From a checkpoint of a small image diffusion model.
Data: trained on photos of arthropod specimens (BIOSCAN-5M), 195000 training examples, 19.3 epochs.
Rows from block 11 of a small image diffusion model, named by matrix and row number. Rows with one number belong to one neuron. Each number is 128 + 24 x the weight over its row's rms, rounded and kept within 0 to 255. All counts start at 0. Numbers have three digits each.
After each neuron's rows are labels from the 100 images, of 14848 (inputs lightly noised), where the neuron reaches its largest size: "strongest on" is what is common among them. Only what is clearly more common there than usual is listed. The data: photos of arthropod specimens (BIOSCAN-5M).
# gate: MLP gate (model.blocks.11.mlp.gate.weight, 512x192), inputs 0-191
# fc1: MLP up (model.blocks.11.mlp.fc1.weight, 512x192), inputs 0-191
# fc2: MLP down (model.blocks.11.mlp.fc2.weight, 192x512, transposed), outputs 0-191

gate.401:146143108102112093113129073157140127183116146125128137093128126140104141135086091136129073135137114125138142108148133147150168088133098130112151130093144133149139111112137160082124122164106122153102150131107109105171152109140150106153119147139146164084106156090163115110135105133094185118120121143093110119140094114125081119059123146144141144116122143095119123137134112109110124110124132116112140131166087144120148142143181131090089081142128121115110167126128096118144119126153118137160136193101124110137124120133140158124074112096127119132146148128110104170157130153122184070
fc1.401:092155108151081134112114116117075130110139134143119130118108097140133131113120106111202126148107109086175126097113182142127150139153086144154134125125097118150149081161142145131120141128123120133146110148129178118163139130117142146124117128159126123142086146137113137122117144164107117161123140128095159128157124144118124141096194144133160144101129164107094128102112140129147117108096111106136118130124092143116145147106178138101170135119093160143168148177168125104147094116108109118102130166163146149115134114118151162131153189104138117171068126116169131126137114120082146165
fc2.401:121111119140130129098099144118191140145134120144136129140097143179137129135094125156124133108135130167158139129129130083162124120074088096100162156131163147153112084126107104103140064105149110129151126091086125159114160103138153123134122101097135121115117113127139089152139156139124105099096136081119091127128132119171125127062111105107135150119114123118119153086107137160121108105104106163089122112115126169124184164126102134148129116117146131093070163094117108127135140142136118136167093115119112112104119149109132160148155099114134068139137137157151140105102130112087096120
strongest on: order Coleoptera

gate.487:145083104122137124116138177147121080167135147113124164156181115176101149169169087103116141149161145146130127114136115103143136115107098153140138127155106083125122096120108110087116126110115129124103125107120141160122132112088144102134214118109141126130152110099166086105097146109121111115100149138081142144134156120121135130108102096107118095116107147134162124159120155085168136098148143162103129119179136129128129132109143107149162142151090110135130150167114133134134102121153107124136131159125061126099130126132195098138134098121113119140142121150079156108101134116107100123
fc1.487:132119146186116104117098138132133105092089167146156125109115105132130125108150147166136126127109128132101130133107131167153132133133148126125113124124121132090124103139193190158127104137117129103109093141133165114157144158125141132090111117129105120106118139108113107149138097116149124147120116155166121107128107164121119106115162144162137125174144116162161104157156087126097125121161111110107117154144142089116127161152132132124060105104086114136072121095064098122128094145139083119112095137130121120155147153092111137174091128189135095084130108158135114120135100166159134145
fc2.487:083135137133162129126130155164120137148141156111108125156136128100072127125140143095161144128118145107082167148101141128158138139123112100125120159144126158167154114104129163105153140134139094139154079095129126164168125117158113139127101153154158125139093124159158154136133094128161121135121094140117115112135050151166104074132127151144107100155134091158116141118109141115090108098128096111108145099127122148095095115157095142115132129115166149141168149134125160129107141092158096107097112169127167143130126125121178153109113181100132113168113136143110072115093113153111110118
strongest on: order Coleoptera

gate.42:130115140130106101101091097134132148114096122124138145135125087105089117168116108140137146140132124150128127108113085077093139146135134129160159133140153095133149104214104104137128156140174123118110134118114121163126149077123136112133151103117103093124108151109100131131122157120167125112095169151131114143140154151134165149131126134127161134152101120078075144135103116149105118168078081119144103102124134112102114134069144078118127097158112122102128108165137147137164130164119138093170135126149156156124135123156117142119115144137145094194162135087145113089123096124128152113
fc1.42:119136165097110108096104108176121133137042132128141153105145112124136126149097129137147153150111143139159132083146087088153151148135138117180142115145153109121126122161109084173130144126144140112106150102123121160171142110117123111124117164121115103113124190099121143138139142114138147102096137188128099134119143122133133172144129114133136175124115120099130120114120114146126140142078080137130133121151131153100138144138137125142140102128062117120134144106129110138155109176127138133119179144145147134138160122145123131155064112125172122196155148149149142079106085160117116131
fc2.42:102122097128152122104156096115121088159123134121126160125123149124112139094160153121184072119102133147108133191120197136114130138169095125126128154134143114120152109103132128110127102125130155137126125133113116111162124157138120104139097091101061109141114156094180143138112157136104114108126146082115149132111102191119149146149122148087087176091108087116132128094088110123130130096119089153148131105091152144165129136123096108141079117126163127141137150095117135127111141143112122122122110119138110171109103131130153163155107117145132148131133126152144122076124173125185120129
strongest on: order Coleoptera

gate.394:106092139090157166103147131095101107143140099127122113121102089133137129122122144106125086151144133131086147094174123118144145123136127104137086141088123140108093130123163145167123121137117112152098124100136164115104154182100150133159141136115133122109134126122094083124142084142171138149132129110101112079108080115088135132106141102110135116110135125124145190131109100109159111108114101164098130088149088125114090143132158126122121081158070131150153122101114117109104103129138136107080108148115081111108164157137120124116111110158112154149062113150160126137115100092096147118
fc1.394:180123139142109137149147155089175164124126187134099102141148131113150136101104111125118168153104140114079123153112147146157081118088122114138096127148092107143153163142139139196128130146130096115126151123129098111163121154138108137165131181153113133096087131100095114167140163137133097113111110125108120137126116121135162156143154143189151155115099156146165136091099140108121156071136127134104131128130123143152120173142111140158103132106113121095138174125123133154099155156087117110140130105120124112129151146140171134084162105140150132128142135113117132115120114062117122091
fc2.394:180114158142129093104112172147123099133140127115156099152147144078134137123153111129147108134126082123187131141138115126104125130151090135140132140136134152148085154135103106168128147108138101107118179129123136121146123122100156144143144123114110135097157134113163108147150124104167179170115154139129115048161168118108100135136116159130148097140144116110115129136116143072094161088150137140140105118143115128107085135143160167140131208115165131161142126134142105102165090139167072114162117108128138139155161143126130154147106126123093136172105127116118130128141124133117094141
strongest on: order Coleoptera

gate.373:142134114135099130167170125138109162117097088155147119096089105113122126142129154178107127129107137134083098142123158108122120116137128123151112147195148144144114140102168104116107101129130124120133155135115162146113128123157088085142137151147141102134109107161141148115159078134148134119088111172143106125133111138106132090100112143151133197115077130153164156112121141107126128097091137122108122082131110122082139136164093146098073157127155157109076149099133083109059143146160123131143166119162106103146124128141121146139124116139113113130107123107132082129113173141130133140
fc1.373:129116131121118146091141138096107142119118111131127177090137165164105122128111074135091174131163130135090145130202107130108149096115132123106109155156103092115136112125107116114103165139140119139119108091142143121121146104146090130188128130119149158075139122164126157117113129140113169124105092180176138137129150074151118131143136118131160174105128122155142142152142127124137142101109184104143130120130124113118102128113145111119124097118144146118122122100141082132173092122096164126153184110167167103149092092120133140149121151169169114125139121099105101118107146142115094105
fc2.373:120139113148118143106144082093137146137123150115131162164080124140146150116138095136127152105108087118153100117106058120142131138136129166094124148096146109176118155153101176118149120153122133107135115134123112179128146143165124130158141134126119135200122155150105095145155142127128117142133083106096154135126144171188134127095151119099125088151140128129147116113099124140136072101132180111131100142127109139122149118110125105110136104087102137089125130142126165089174102120163147156109103136141135130133147113149127167142095164156152122146131150107116155135131101181139158183
strongest on: order Coleoptera

gate.371:104124119058123079188117110115139135143107159132098119116145194116099104143092173143109128131125135128142137089125102104162127096162138128112163141152118105141119159149103097140163126137107141122121162103106170134130160153141106133128155127140118119120155165151135126129074135148132129138130141127123117113160106124095106138159158127141149157079109158123117161154134114140080122101109135108113119126117132175164147135120097159093157145096100142134117124093117135149159115089119148123120149107069134129048125165144152126090073176124125121110131155138122147147091109123147128128
fc1.371:127129146128141139146119130169130113106104111141168148162145119104099143115115130162146153109104107076131153127144131155101106121128155125164131147119128157104123141099166107176162091133150107121109116122138123116130162125099160150099093115145141063103088094146113075118106133114122124118093084138113110113131082122090125132127114131143138131090153138159157126160135105138096139142166142107130102083140141115144131102189108110152133158140104118092124123107126109144092159114144154120155167118131121172117151177113162118127072116089102126105122143169119127127193123184126101157
fc2.371:117102069119156134113165143135087139106167077136131132148149117092109169119155135093140080123111125158104137100111100116159155107134131097148132136170110105147131095110173163141146106167101095119119177116180129124106116134162150153130158076159141145145094140114152170124110159100162153155182168087139152134139128160166162091154126109136140153155088136125136133113108160113139119164133125123140116149129114145108131107124141166129153143141128164151122077131112134101163106114115135125156097150137124146127104099118156119117151124128135121101093117109136111144136124186086123150
strongest on: order Hemiptera

gate.123:083151165125141128141137101107146137090155133106139120114145128121155163106121137107135169107105170122081107127153130121104130161137134121144156107151091120160191112147127123114105152115141150101151120092149134129136171129154127105155118097129153167115143135135094104154144157148152124137092163067130104146069147104152101163134085120097100126125141133136090157149126122117147119139116152140111085124147091147150147087103092150146139150115098149121150138129140147119149100108086124092082124132094099103127104143115132105105115165105119143117112169109148214118109103156120096135
fc1.123:121100140131143114106129137126144145118161105145117144109156135124143108115132160139159132138156128124127173111130122120149117131117170114190125141102086170127129143178190175136110162118134114097129158113107132159093093129122136145120151090129094101110148136126126085134127137160113146165086102124121148149121145091082134085147134131097097133118124142101147133165138132136091158115134157165154125110129149167147150129132102113141140087120156060146120110109137134111049128128109126129087149146165120145119127150103148099125116132107137069093109151088118109140114172131130123194
fc2.123:162153191107120136131140110162128103130125137111142141177141107118125152144099137096136128127172146126106113109123134146145125127091116116133099145119156133122143140160178167121090119151133113181098097099178144132098132129111197153150116140142129122154191078112134120093124145090140102119162147157095117143135107103068138119116124109099113124152126113148114131130114095133091155120106137098101116112099126120155153119134095145092104130099090128146142170134106132125092137100135150138124133118125123141158109128126148139183144144125172104128113134092212121097148116133170146153
strongest on: order Hemiptera

gate.20:118097149076120125109133085132122078172128113086116097136122145151145128127119148118164137142129118117118127148191161182130152101119135101131174170094098092172147113175177136148161133125122139127121151095136091141111161117127110141139146085135131109163111133116096092110097126135178117146141142146148136172095145138122117128083135130144089139101144146119168133154104120148112150134137151118109131184124091104083148132160113112129104082115113121153127142125150148138103104120149140153145106107124148115109125117130147141101163127123145114118093166184162144078144143085143104129
fc1.20:144124118127145127155071134091118149159093186130166110133170180105077147135132137141156135107158121111136146096123169108104131103110112119115128192095105089132142120104138096159116126120128116115115123123132086118103134140124125120161155108136117125118107135124181129117153124138107124139127107136121110109090128120129124110112126088185134141103127148137193161149119125113149135140126110152152148170077115138144136153104100135095222108133152134154113169145193139148112128153130127133131153126123068150157102133127149104163112103148158130134142127157111135143085134108130128122
fc2.20:129108126117119125136064112143127121120198096110133136142139112153136113118131158112149123079141149123088100134121122141131128148103108140131179145107158134151139128141085138120119159124155139168100143114146125122149120124123110108166166162117170122096180111129158159173151104152099157141151133162108083050143132148134093139145136084076123144142120114130144140130142127153111133088143156135124136123180133096144115140115101107092113060105130162164179132147092131107125140104107114155114121131109118138148132105124084118130124140116116094085168142133142119101103125136106160099
strongest on: order Hemiptera

gate.110:117137111153128116164089156184126106121105129129092133093126133120122147153122106142124152133142172151108111138142155097115112087081101137116125138159140133131163126168157149152117116137171148080116104078101122128087154101117173113128114128077129137138107153111130096119100108121136172124092090127082069135084136132127130121106126102118098088140116130176091079149150130130118139141137116132079142129163109132099152107098164131137178127102125158135130103120133153076110127102111105129133119133147113135087096119094125144114140091115125089112148095113136162131128183101108141112
fc1.110:119100145184112145115128163101094141155119159128089126149105145078132169143132117152118074088141135148126122127122097101164130133133139139088124083118126109115148106144142122116124148130078125132088138153127150135166103145113146089103083134136137172146108112094150129093105102137126142144129129158130130120111121147078121123154144190122200122124116112109091146182126110133139088142105140113129104161078097139120092138135126136102165108148127134153074193108122105139157138152129145116103102098125081143142149121149075135129141120172135120118111152126135162134121132116128151107
fc2.110:149108108129157153137140161166129122153133131117129116126100143145110127157116104099121115110094172104130141136095141122142118105117128108136128118140151127135140137130107160128140095102162121121130142059088145139129119152129106144085167124140124130157124151108130095115139160108106098115110183136115135123157100138113170167145154127098174143075109144124149154166149108178136129106096132125123112127179137164152168116129090123140177109099175122125127125161119158141105111086107119133108146057112166102085101144155080128111109136156125134107160115102085175129134175130100104151
strongest on: order Coleoptera

gate.103:107141106062159134126133141152129134110139132172121149175163106125140108163110140129143142119138119144105113141107083150149105113109117175167109121129145105140116115169127125121146084140077147138120080082161100127118097133113172114135139096114108225157145169113140104137139108126125137089147093115115106114145138134145139117115112134111138147144105141132146121188120173135120179131165102132145127160136157113176160148133138109093126120155099126165133140141155137148110107145098131127165158121097118077080130120148158147127116114103141167122087114128126113105122128113131128167
fc1.103:128123139125137145107152099130132146117139129133128165165110108078128115091083136156137136124122091158124139120108161086151112135101104149136096089162146153123121155129133124111134101133108129153142139110143082118128126130127122128157130138056143150116171156146112160142123110102112124100147106123111166116120124158121167107172128212090095170130139124074129134111116146120135111133185131116146109138136109119102148064133105157115176096109122124154123148084169105161141147130119118173143111117086115147121134135158144103148144126100137160182125174144152115129099119109170130143
fc2.103:125143140116126124125116118098145133121139128121118169164173105196120124184154119104129093110113078155101135126136129121151112112109143121133108117095156150142146140150102158115105147118117165100128149146087142148120114112146145095097117146100122091149121106115126107066086145082106145145133139082147135113155151075140122095103118109164161163144122121134101140139113144122153085128171125141128153128135202125080138129153155095116062126091101167136138139093144112138128104122165106128096140136108122170107149142139118159084127092091121151112138119097146157140120134123112129105
strongest on: order Hymenoptera

gate.323:150156134081123126166081122146136143127146124111123110124147145152105133099092148134124161132120135103132132133146133154140120103120141123123137145093176142102122117110130142148143126103095099114128144126126083138087150158129110184150135144143176138159175140100134074138128088127102161103093088123114150146167131127146163146154127087128123152105131160136141139107126123182089164132147112131122130181125141073104142158126129124141156143160131129218118149181130143165137111111116167128127156131137141177076160139134168136136126113128148129122116137128108142122106189168145124136
fc1.323:122128102123164100135152107128138114158137118116177120125156154123080180130113115141133150124129075103176131111144104161134158117139179144107126114105119112117119128155158134139160134128125110140124118141148095128104121118136154122138102135125152085103162095131118146127113126163138077157148111121098126126096167134128135126112107131203119097085139154094110098088141117153118155132137112121137151152117129113101166212122124137137100124132172070138111159138121113164106114105166141130132111112158119090138141109150142172112111161122185123130120126147165126112138112114116074072
fc2.323:109138148104143066162136102153124166123138115143134163092126109098155100160098121134128139119116139119135138111105146146132143137106138100127141096118089144161130169160110150146107140132104121128143132146145136141176118136150115164142147147172082122131118126123114138102134132127108179122125129138139149114159097133121072121126136143127140125142137150114116126102096077096136115125147110099133196090144131117161104166091126125090099116156158088125157094124099132144117115137100131129147162031152126127148152141205129086126095135129109102119169143153130160146110145138163141159
strongest on: order Coleoptera

gate.183:100126147106098079144096132125102093145137120150154081139110136115130148134113112123165094143113181129141109122158109142094110124129133180105143099114123122127136136126096133115128180131132122157114143106142115101149129136130105118165112096097123115092148183111135128128129126090144134137118152120117094123130135171135155105139124074190104153139157116102142110111138150105134129093114108120104088123133121122168124157148082115115153082109144166130152112143149140154124104104137086117120138115150074092150190095107142153142119161175112115115092091103082089141165107144103087120
fc1.183:153134177119127101136139152127152125082100131123138167145118140091128142140118187122160104147119117124125133118111116148159126140129157169136091103158170105117177069133124119177152109122092117122138126136098087127126119125140122135131144114162141068160115120098116094115118091133136158142148110114108150122110092134174155152146122097089129112148155140160128115143105117129127131148171112133127119126154075138143193147106089108151138109119109173141154055111126136116161146147141117125146159105109181125158122131110154107139135107107102115133123111133152206133121120097151108133
fc2.183:157121097134149135150163118115110127120059125118120166087122146109120131158079100148100131124115138092141128117104107157095117175153122156100137147128119136168105170139089088143125169131109107128128089129161116109123149137142143094190092132118136115077131109175103139098197089176132144128131100121126110142098114192158088135125097155131101153118140136123112121147115128142121158129127130116103159147129078103159109135133111102118145145191113127141139114123149145102123144155124143141163148164144154151158155121102145117146126152125123121111075151110128123155097136146132155118
strongest on: order Coleoptera

gate.393:158118124137183146165123153139152149111087154104152131150082102128142149141155133114089099130085081105139133164139168151125128133120158139114125129094096115147116115137120113115135138158156143135106080089122188102141149107137140104123091125135130124127131166116125140086084100145127111138097170140108178105130131151095097110108172158146103099145119126141095153083164127110125105139085161119166112088110101120108110153131187112111154137152153138107148159141139102121150180137117113161110095129139118092116152113146131162095127145122105095107095154143143123138127130093153095120
fc1.393:128127117095154131134123159123125121137120152134113145155109146133120113106092181117119135128093157115181104101124140132129122102126149102171153146133159157146104102148137137152149102193129151128100124121149101136160124132126179130113150104153141129154082147170132144118127174123157149119156099073101142159122130156195128136116144078078102116142169129130107144152157121144117160107187089115131145154148177158154144093131127085131110134129112142155156088114091135165114121120116130084132137105117137155138121141150156117105175126103159137165133083093121126095132114141143111144
fc2.393:104154130167145110116140140169134138135126104119107098124126139108109110127115131130122170138111116102179157129140137107075085172118146156114152135161151102149072174157097098145115184106156100145101114130148146117102135117120132159058121143143127132107133112122146113142175076134121120144132096178090167150109126144115112158104106105113123152102104131131142130135061126123144186150176160112106131112143126116103154125148149114099170126124119120107108109091141120098164138137135122103138062099151107168146137127096119159142139100153117141107113141138092131138095123137124126115
strongest on: order Coleoptera

gate.342:080128126123114125141113113159123132127157121117129127118101159126125123116116117120139139135118124141113151133137148077111139104125154134156077159133139122160140128097135084145113121110098119098114119105102100101170161159174140083117133115093078136109134171159139134103145131111099172154116107107089107086108090124104108073079191073123143122126130173146124121145129111107134123186125107089143080129136099123094122139106127136132124115115129128148132130113132101119142144137112134123169142180136143102097193185123102144125151110131112113110136152118115140118132176059108121119
fc1.342:054138125148163154111116113120100132127153112131112121102103115099143126091103096101147085175171135134141091121158153114157164200138147119144118144112119097157151138180122120137103123156172117099147148122135127109113112104138108101125130112109128109096127092086176104122119140110112157152136173134063125113131160151139116146091083046129166146115120131087138131147117108144126098167138125109090105157173104122126122133142145153126150118133101129158108115115187113111108124130126124128122142115138102133107169139090157129158151112121160117111125136128127139137121096127143145145
fc2.342:129153126110145161135123098159167133139158138150120119102121141135132096152125121136152138107125161155117097124154130102126088096106132174141155059134125186093114101085095132111190143125118137166115136144153133124144105127137161141081130114101160150185110134146133165127112130078098082165142110128129106116132157137093125114140147142152095109128118128133130148138125098102141191117144094139127113111169175141097116093112101119137125124117136128145140159117137145129142159102135083137150138066091073102096123128111098152142144140125106109083118087153122115146135123098141103115
strongest on: order Hemiptera

gate.317:106113154126145089146116142122174153097113112118144119137190155141169125134102109146152150128125151117087093105139121134082115105087157108137146135192119151111178124116135141104164143069170131141105125135132123147065144113140080114132142069133132144128172165138151096116145140125139112133080111119146110135128107139092126128125152128108097148101115122149132118135142127092143156133136129099149153139176122117078138105115096145141129126159128121172139103137168180087110110106091124088121125147128118138075102093083139116129129131119114104093155146107105163139137118124142114147
fc1.317:179132146107105135165087105115103190131080118091117134149086113131149144141106132093114149158132146175097151111119144128123110067102136179123122123160157134129160107080158152132140153161097125102126134136136115083145114133141116144118121103118108144108123135100122169119166119098123121105135107146139154127135129120176159150135134131090089098145159134139131150122144129171121132099135128100166118121124154123103163201118150114131148127184110162140158136130116160127141162147147136093132076115108079136158142089148142092127110109128117109111123116123150088118178092123121140132
fc2.317:147117122108135145109100131101126092135156125150134152132144139115121136107120142097119152108112145140139143144148116148069123160120109121142104126166131121160123107157083159154173138112113102116132123127136130123074123124182101144174113117086140133117118133133142100178138117152064111078113144105150122130131110137138112137137121120123109113149097114128106149150112120118146083119100132113153158154166100111069087103122089140131086108123139110137092109119129155144108092113127090120143182133094103131067128127161130159111131126129147163220115133114158127185137137111163124111
strongest on: order Hemiptera; family Cicadellidae

gate.157:094130136143090130137107144136130112106168093125136137125170152100096107108103109123141103115101131105051105121132149157150094115187112137111110136127172123154118137122105108155137107103131115107147126108119136130096147145127136128147130124119141123115112122139109123153139148122089174128161126111122109118172124091135124100087181109074136137114133158174130149107102160110148156144135129131067137071140114148142158108156123164122107129149121162146134094133153136119092148113115138074138104070137136144102098177087168142151181104141145140112192124121117131104127127132157104133
fc1.157:098171122095182148132136141121182133112128140121122135126171117158111169115114161142138111132147117130113116115109195146157132097120152113157123114151101148112137140131112116129112127100125119097141135107116095122135141140087148089137094171106120146109185123127150153110121096105127145131179160120114119137200117136138134139091138119082097172134137112131129127200167089154107115139134126112096125136110134135130100165137131188151101126159139142124131099087121123136103123129122112144119110137106091169142080209112137091104098165136120141129115128124128126147134127148136147084
fc2.157:121118134118115130149157179162173169093119100158115065144125116134147101097130107133125173143112144142159139115103135154119119141110142143170120101156146104142138082177112125131109104152133128196142140147108101152112121113139142173109165151117163146174148131136122163132112130164142097117134128142124147111139158151140089151151130125108114151128156164153152127104145112147134161101151173130129088153155097117147117072136158148082174116149187119118138112115143151139151132173118162105173128134121132132143141144143116116079137148130118121163097114092116090148148129105101110125
strongest on: order Hemiptera

gate.355:150102145134082158086142138126124140137124169104110155140107118114131125130122100137127191129111116111066125148122139157113163130134152139103150108146146099166122093167118123138169075153147173115160076145123139141164126119173147141144124151113128109127137100148107136137180097137115105137136118111075162143125130150117143108102156128147135154138090163102139140132120126138137113172141151153121110107131134133122175122160117110146155120091077159132173137093130126108107150133153103118153156068136145077118151111104104157111141102134123119113137106053168136094107133125122138103
fc1.355:103130135160157157148155145121138124164126153088115164120098090175141133146150112103068141088096121125147128128123120096117128146146160130113141179118138116172148089104121143127113147092101139131146110117147159126105161142167122132093131112074166132117134073094150112126072138093171096166191129109151130119131110132108084137088117104125125144135133105133151153103076109105117107121091119096108155141090104112108146121100100129169165113159081129094094102125144113122098130159141100129136134119127138138143138121111104126123086156152155148148126108116096141107122134118086131124
fc2.355:102124104157143115143168122131131137152112098151110139154113139129123162145121120106182131146093109081188155130140103131127123112160125147112162161084127094134131098105088121131130096159115142124115145116148116159189135155140112136112114132114110155128115129164137119131141123143130101147099126149138181130089126142113077133092150166150119098117140137133087132136142153096148143137087097115155099103154137148127112134103084122150067121127104135143162182158121140100133114131101108115102138117109110118160147110132108107141102111138107186076106140116146178097162130195156105146
strongest on: order Coleoptera

gate.267:131148119142117133124153119110126114173073109138127137149137084103097103106087123152134124120140156158126078163128162119141155104138139143112165094152155154129121084115113122165136112113115158128130124186136166121130134134134088121130100155165109135124153105132095101109125147114139127135145124150110116146074138140148143102103153144136143103185105132133086124148135095115164128155131114075159127099116149144149131144074115073154150083098112109104161125119087149116135147117123115115141172121131133140116128100090142093110134169137138080114145150123132112098165068098115106074
fc1.267:093106108153151195086126154149103138139128127122112132126124125110121118107131113108148104102119137134128150181146134132154129162160162152138137119116089129129155126115125159084133154095144105156139110151118115136165140151079155115141076164108079131126114132100123173146139125151121075134158160135130166125132130128099101141121169113146165102123131163096138089121094112087147133174131125158129116109130134117107149115136144166118126165146143134099103120150112114117142092152123092095159156098130086163135083137143110145091134100129102176122127116077090119095171180106123123144
fc2.267:161115114134159125153120093138129137155109091137152100117095116141145114116156131116110102101098158111142110119118102190118159085150152116097144144126136119158082159116106093112108119108154151091079142128132153118133162137103157105137102123154125166124152117121119123119167126120146091150115116119124128117105180136173129155105100122093175127129121161136087130137172186121095139142125153175146138149099120145125076115132131106126165172176153115127116104136143120111131103156068116129112134134188151124154140117123130143147120075127076144136109127123132178150117102169148122130
strongest on: order Coleoptera

gate.483:134105103076135119137135142143096156099122160142158122141163106073142147156135134137118165165147136121133064078117129101132121152133167166122120145143134124122109120138083125115129114150132144202127112092118114117150137142126143123145118097150121136148090139144139066077120096130125114136096120108131110170131117101129084133140161087154193108146121116124148119159171131152081128090109109087129152093088120120150125131151146100107160153127117142142123145119131135124127089114119128118126121125114149144117116144151109144106095104059110176163125147135112144148147150110154071140
fc1.483:131124156107099125114092106120121148140135101148107114158103121103139158164116133136113111060113098121151137158121125130127147115139163144111158102119144120107101150148116118092095086122121146123157110136116159106136172144178151153134133093142113116148076137164146143115138155122137110167075161141130157142169165131131135123114110083133192130139127117102089156077129141105124147114062116154118150111107123184151123111128140116138178109123122166155179162168142140112143144137146098099144125135120133101122134104085127139127150141125103107165079131116168121093116112109165146144
fc2.483:172111135101150153131128157119130108136139168128134143154113132129128164122142124124117095117103104096109125143187122110123115150130137199131162126124108146152127146160121105080133126125141143157117151153139114129162142090084148061128151106121144106126126161114154131139148129141164121126121123059121121139127121136165136103093177095086117125100153095118120129148086154169127103127096104112122180170128131112108133094139091095136136147090152085108124156171139114114114096128138143138142095161139137109109111140104129100099118132118132106133148098164163163106175120156150159073
strongest on: order Coleoptera

gate.468:111131165121154150124128133123131131165093130126133096131121133087068142119121162157111146111114101124133139088100155163104138110148164108166201112086188147134155147135168138157167105121130137084141117174153133133122130105129150130066145124127141099163110072158140106110103122153106088119114101134138135151104130139120118154137131095172107109149106135150112163120178134142113178137119151129120118112134149158094110108161134153106120081099172131132113110132129103150111131121165102106103137078130128132131112118146141110131099131118120134181125145110129127144133138142106060100
fc1.468:100149093164079093090132110157144130113114127072110161113133171114125127149184084134129103170143120132127152110131125149098141087120131132142109144148081118152116082156107152148108126112120147167114136153118120122104117129146112132137090121126133181123116136140109120124136106159125110137141161084144103136121108123149144131134156154088173120157122101171135144141120129084107107122108107101162117113075104078125101132116107123143169122130147121154136148098103133128153129127159133111149103076114093173106094131159107078146063101146170129169136106145134158099155136121136122131
fc2.468:100120144126152185131154131143142146128189137096153127113106148161176093143121106128098151154151108148138143117180090112132121114145126125130134153094124126119152164146105134130156150143150133146119138052149137144105115101129102170133136163144119108170122146163129088124130144183124092129142084120133127150125100165188145153116109165135087135144149118126122140150090147140106099096149129123106089130124157106090114118137109121096097133145133132119098118137111082115079122137149111148138162123103122151090106157105116166139103093128121112163132104108194162129101137153146111114
strongest on: order Hemiptera

gate.93:107101120115122122126123123134139122164126116116132148130106156120180112114124095090157084192109117161130093128105124097126154109106111163130160135157114176112114122139109150128082118122161132130103152101120096124119107110154126132117112146134110104122180150136089136102097107175124164130136180122137101134121127112128093101136121139089108124151167134131131141156157148127143146134165127141136103197156116076159135149096109122122106118152138123169108116093091130116136088090097139131106102156143106174174145121143109121119124091132131119194128138133067086137156116149139093147
fc1.93:156164110139151104119125130117132190155132108135108135139116131121124144103104125141158100116152150126136072150118099127138140122111112166097108108124136144129136099166140113131098114144117124106130122128155126127123093154146167131095129099169127128133087161102068140114154114109170082088140117153167134145133150093183155140132138130108113078132172140150116143089151133134141093136141144131114111110124120113134155112122137129119119164174065122135153105138105138132147070115166135107154103132100119153145100148098110070105112123128133166147159129140117094116188070124184135142
fc2.93:116151130120116115099142119097119132113124161102163145143097109109083132120143125138164101123117071129116142142080109158129154104170121188155136154105127124131168148126157149155147125158167129103143119147091137118097131139147160104090113126153144129117130094126144115096156149097119142153124108088157136128076121114178091105102140134101122142137111158124155082171087146102147087123122155165114120123108113152125144140170120141098133119056105127118157086131137164092118133154107132151123142141119142166104147144094157173106143104107154181103124114112126127112131078114123149142
strongest on: order Hemiptera

gate.290:144133160110145109153104144100165176131102130103131116160147157094151098135165177125121109164114162164107106120136078132142094125153125135132173139154123103104149124109133174131158136105117133118152134128091157162117135133146121114097121148123115180120158133159156148110095121119121139131092145135159108154133184149119120121122125058148119184160109133146114111091133143138146156152125136076118129150105125125068172098111113109126136089117145123136138085171149127112104122114095106120119170125130092194115125081116122124135125118087107107147112142100114122138172125132125158133
fc1.290:190160137130123112134132146148145122120144141119127151153142098138160154084129139123127148123122130163109143164182068122179156161143112117106147123144156090148125130098089144101148153117107130139131116149138153101136161147120125141102108097113165126150154123138150120146113144114153123126113114148122138100070137152129142133116124081142172096126159168131174115113129146151128083147124139134092070142103083140156125098166129123146137109122152100139111129129142134122115125161127114110108109115121194091112079093123137136062083149134148141164166100129135159125101160102116125167
fc2.290:161140140112123159094129086118116160118123147126153108154131126118164125070135131172103088109160127113133069124129124088168145144132109075117124122133134110135128101117141095102099117069111143121144151161151132107153134140115121127092142132170109136164085154156127106142136169140142110125116121161122144073125112182162123152078141112132146124086141088093128138117138147119164143164167156134118145119148118110163130092177139131137127096138161129159104166109185119115119184134122127151162136132120117103133141067143100137165108137120105102133118156134092134120149135133102127115
strongest on: order Coleoptera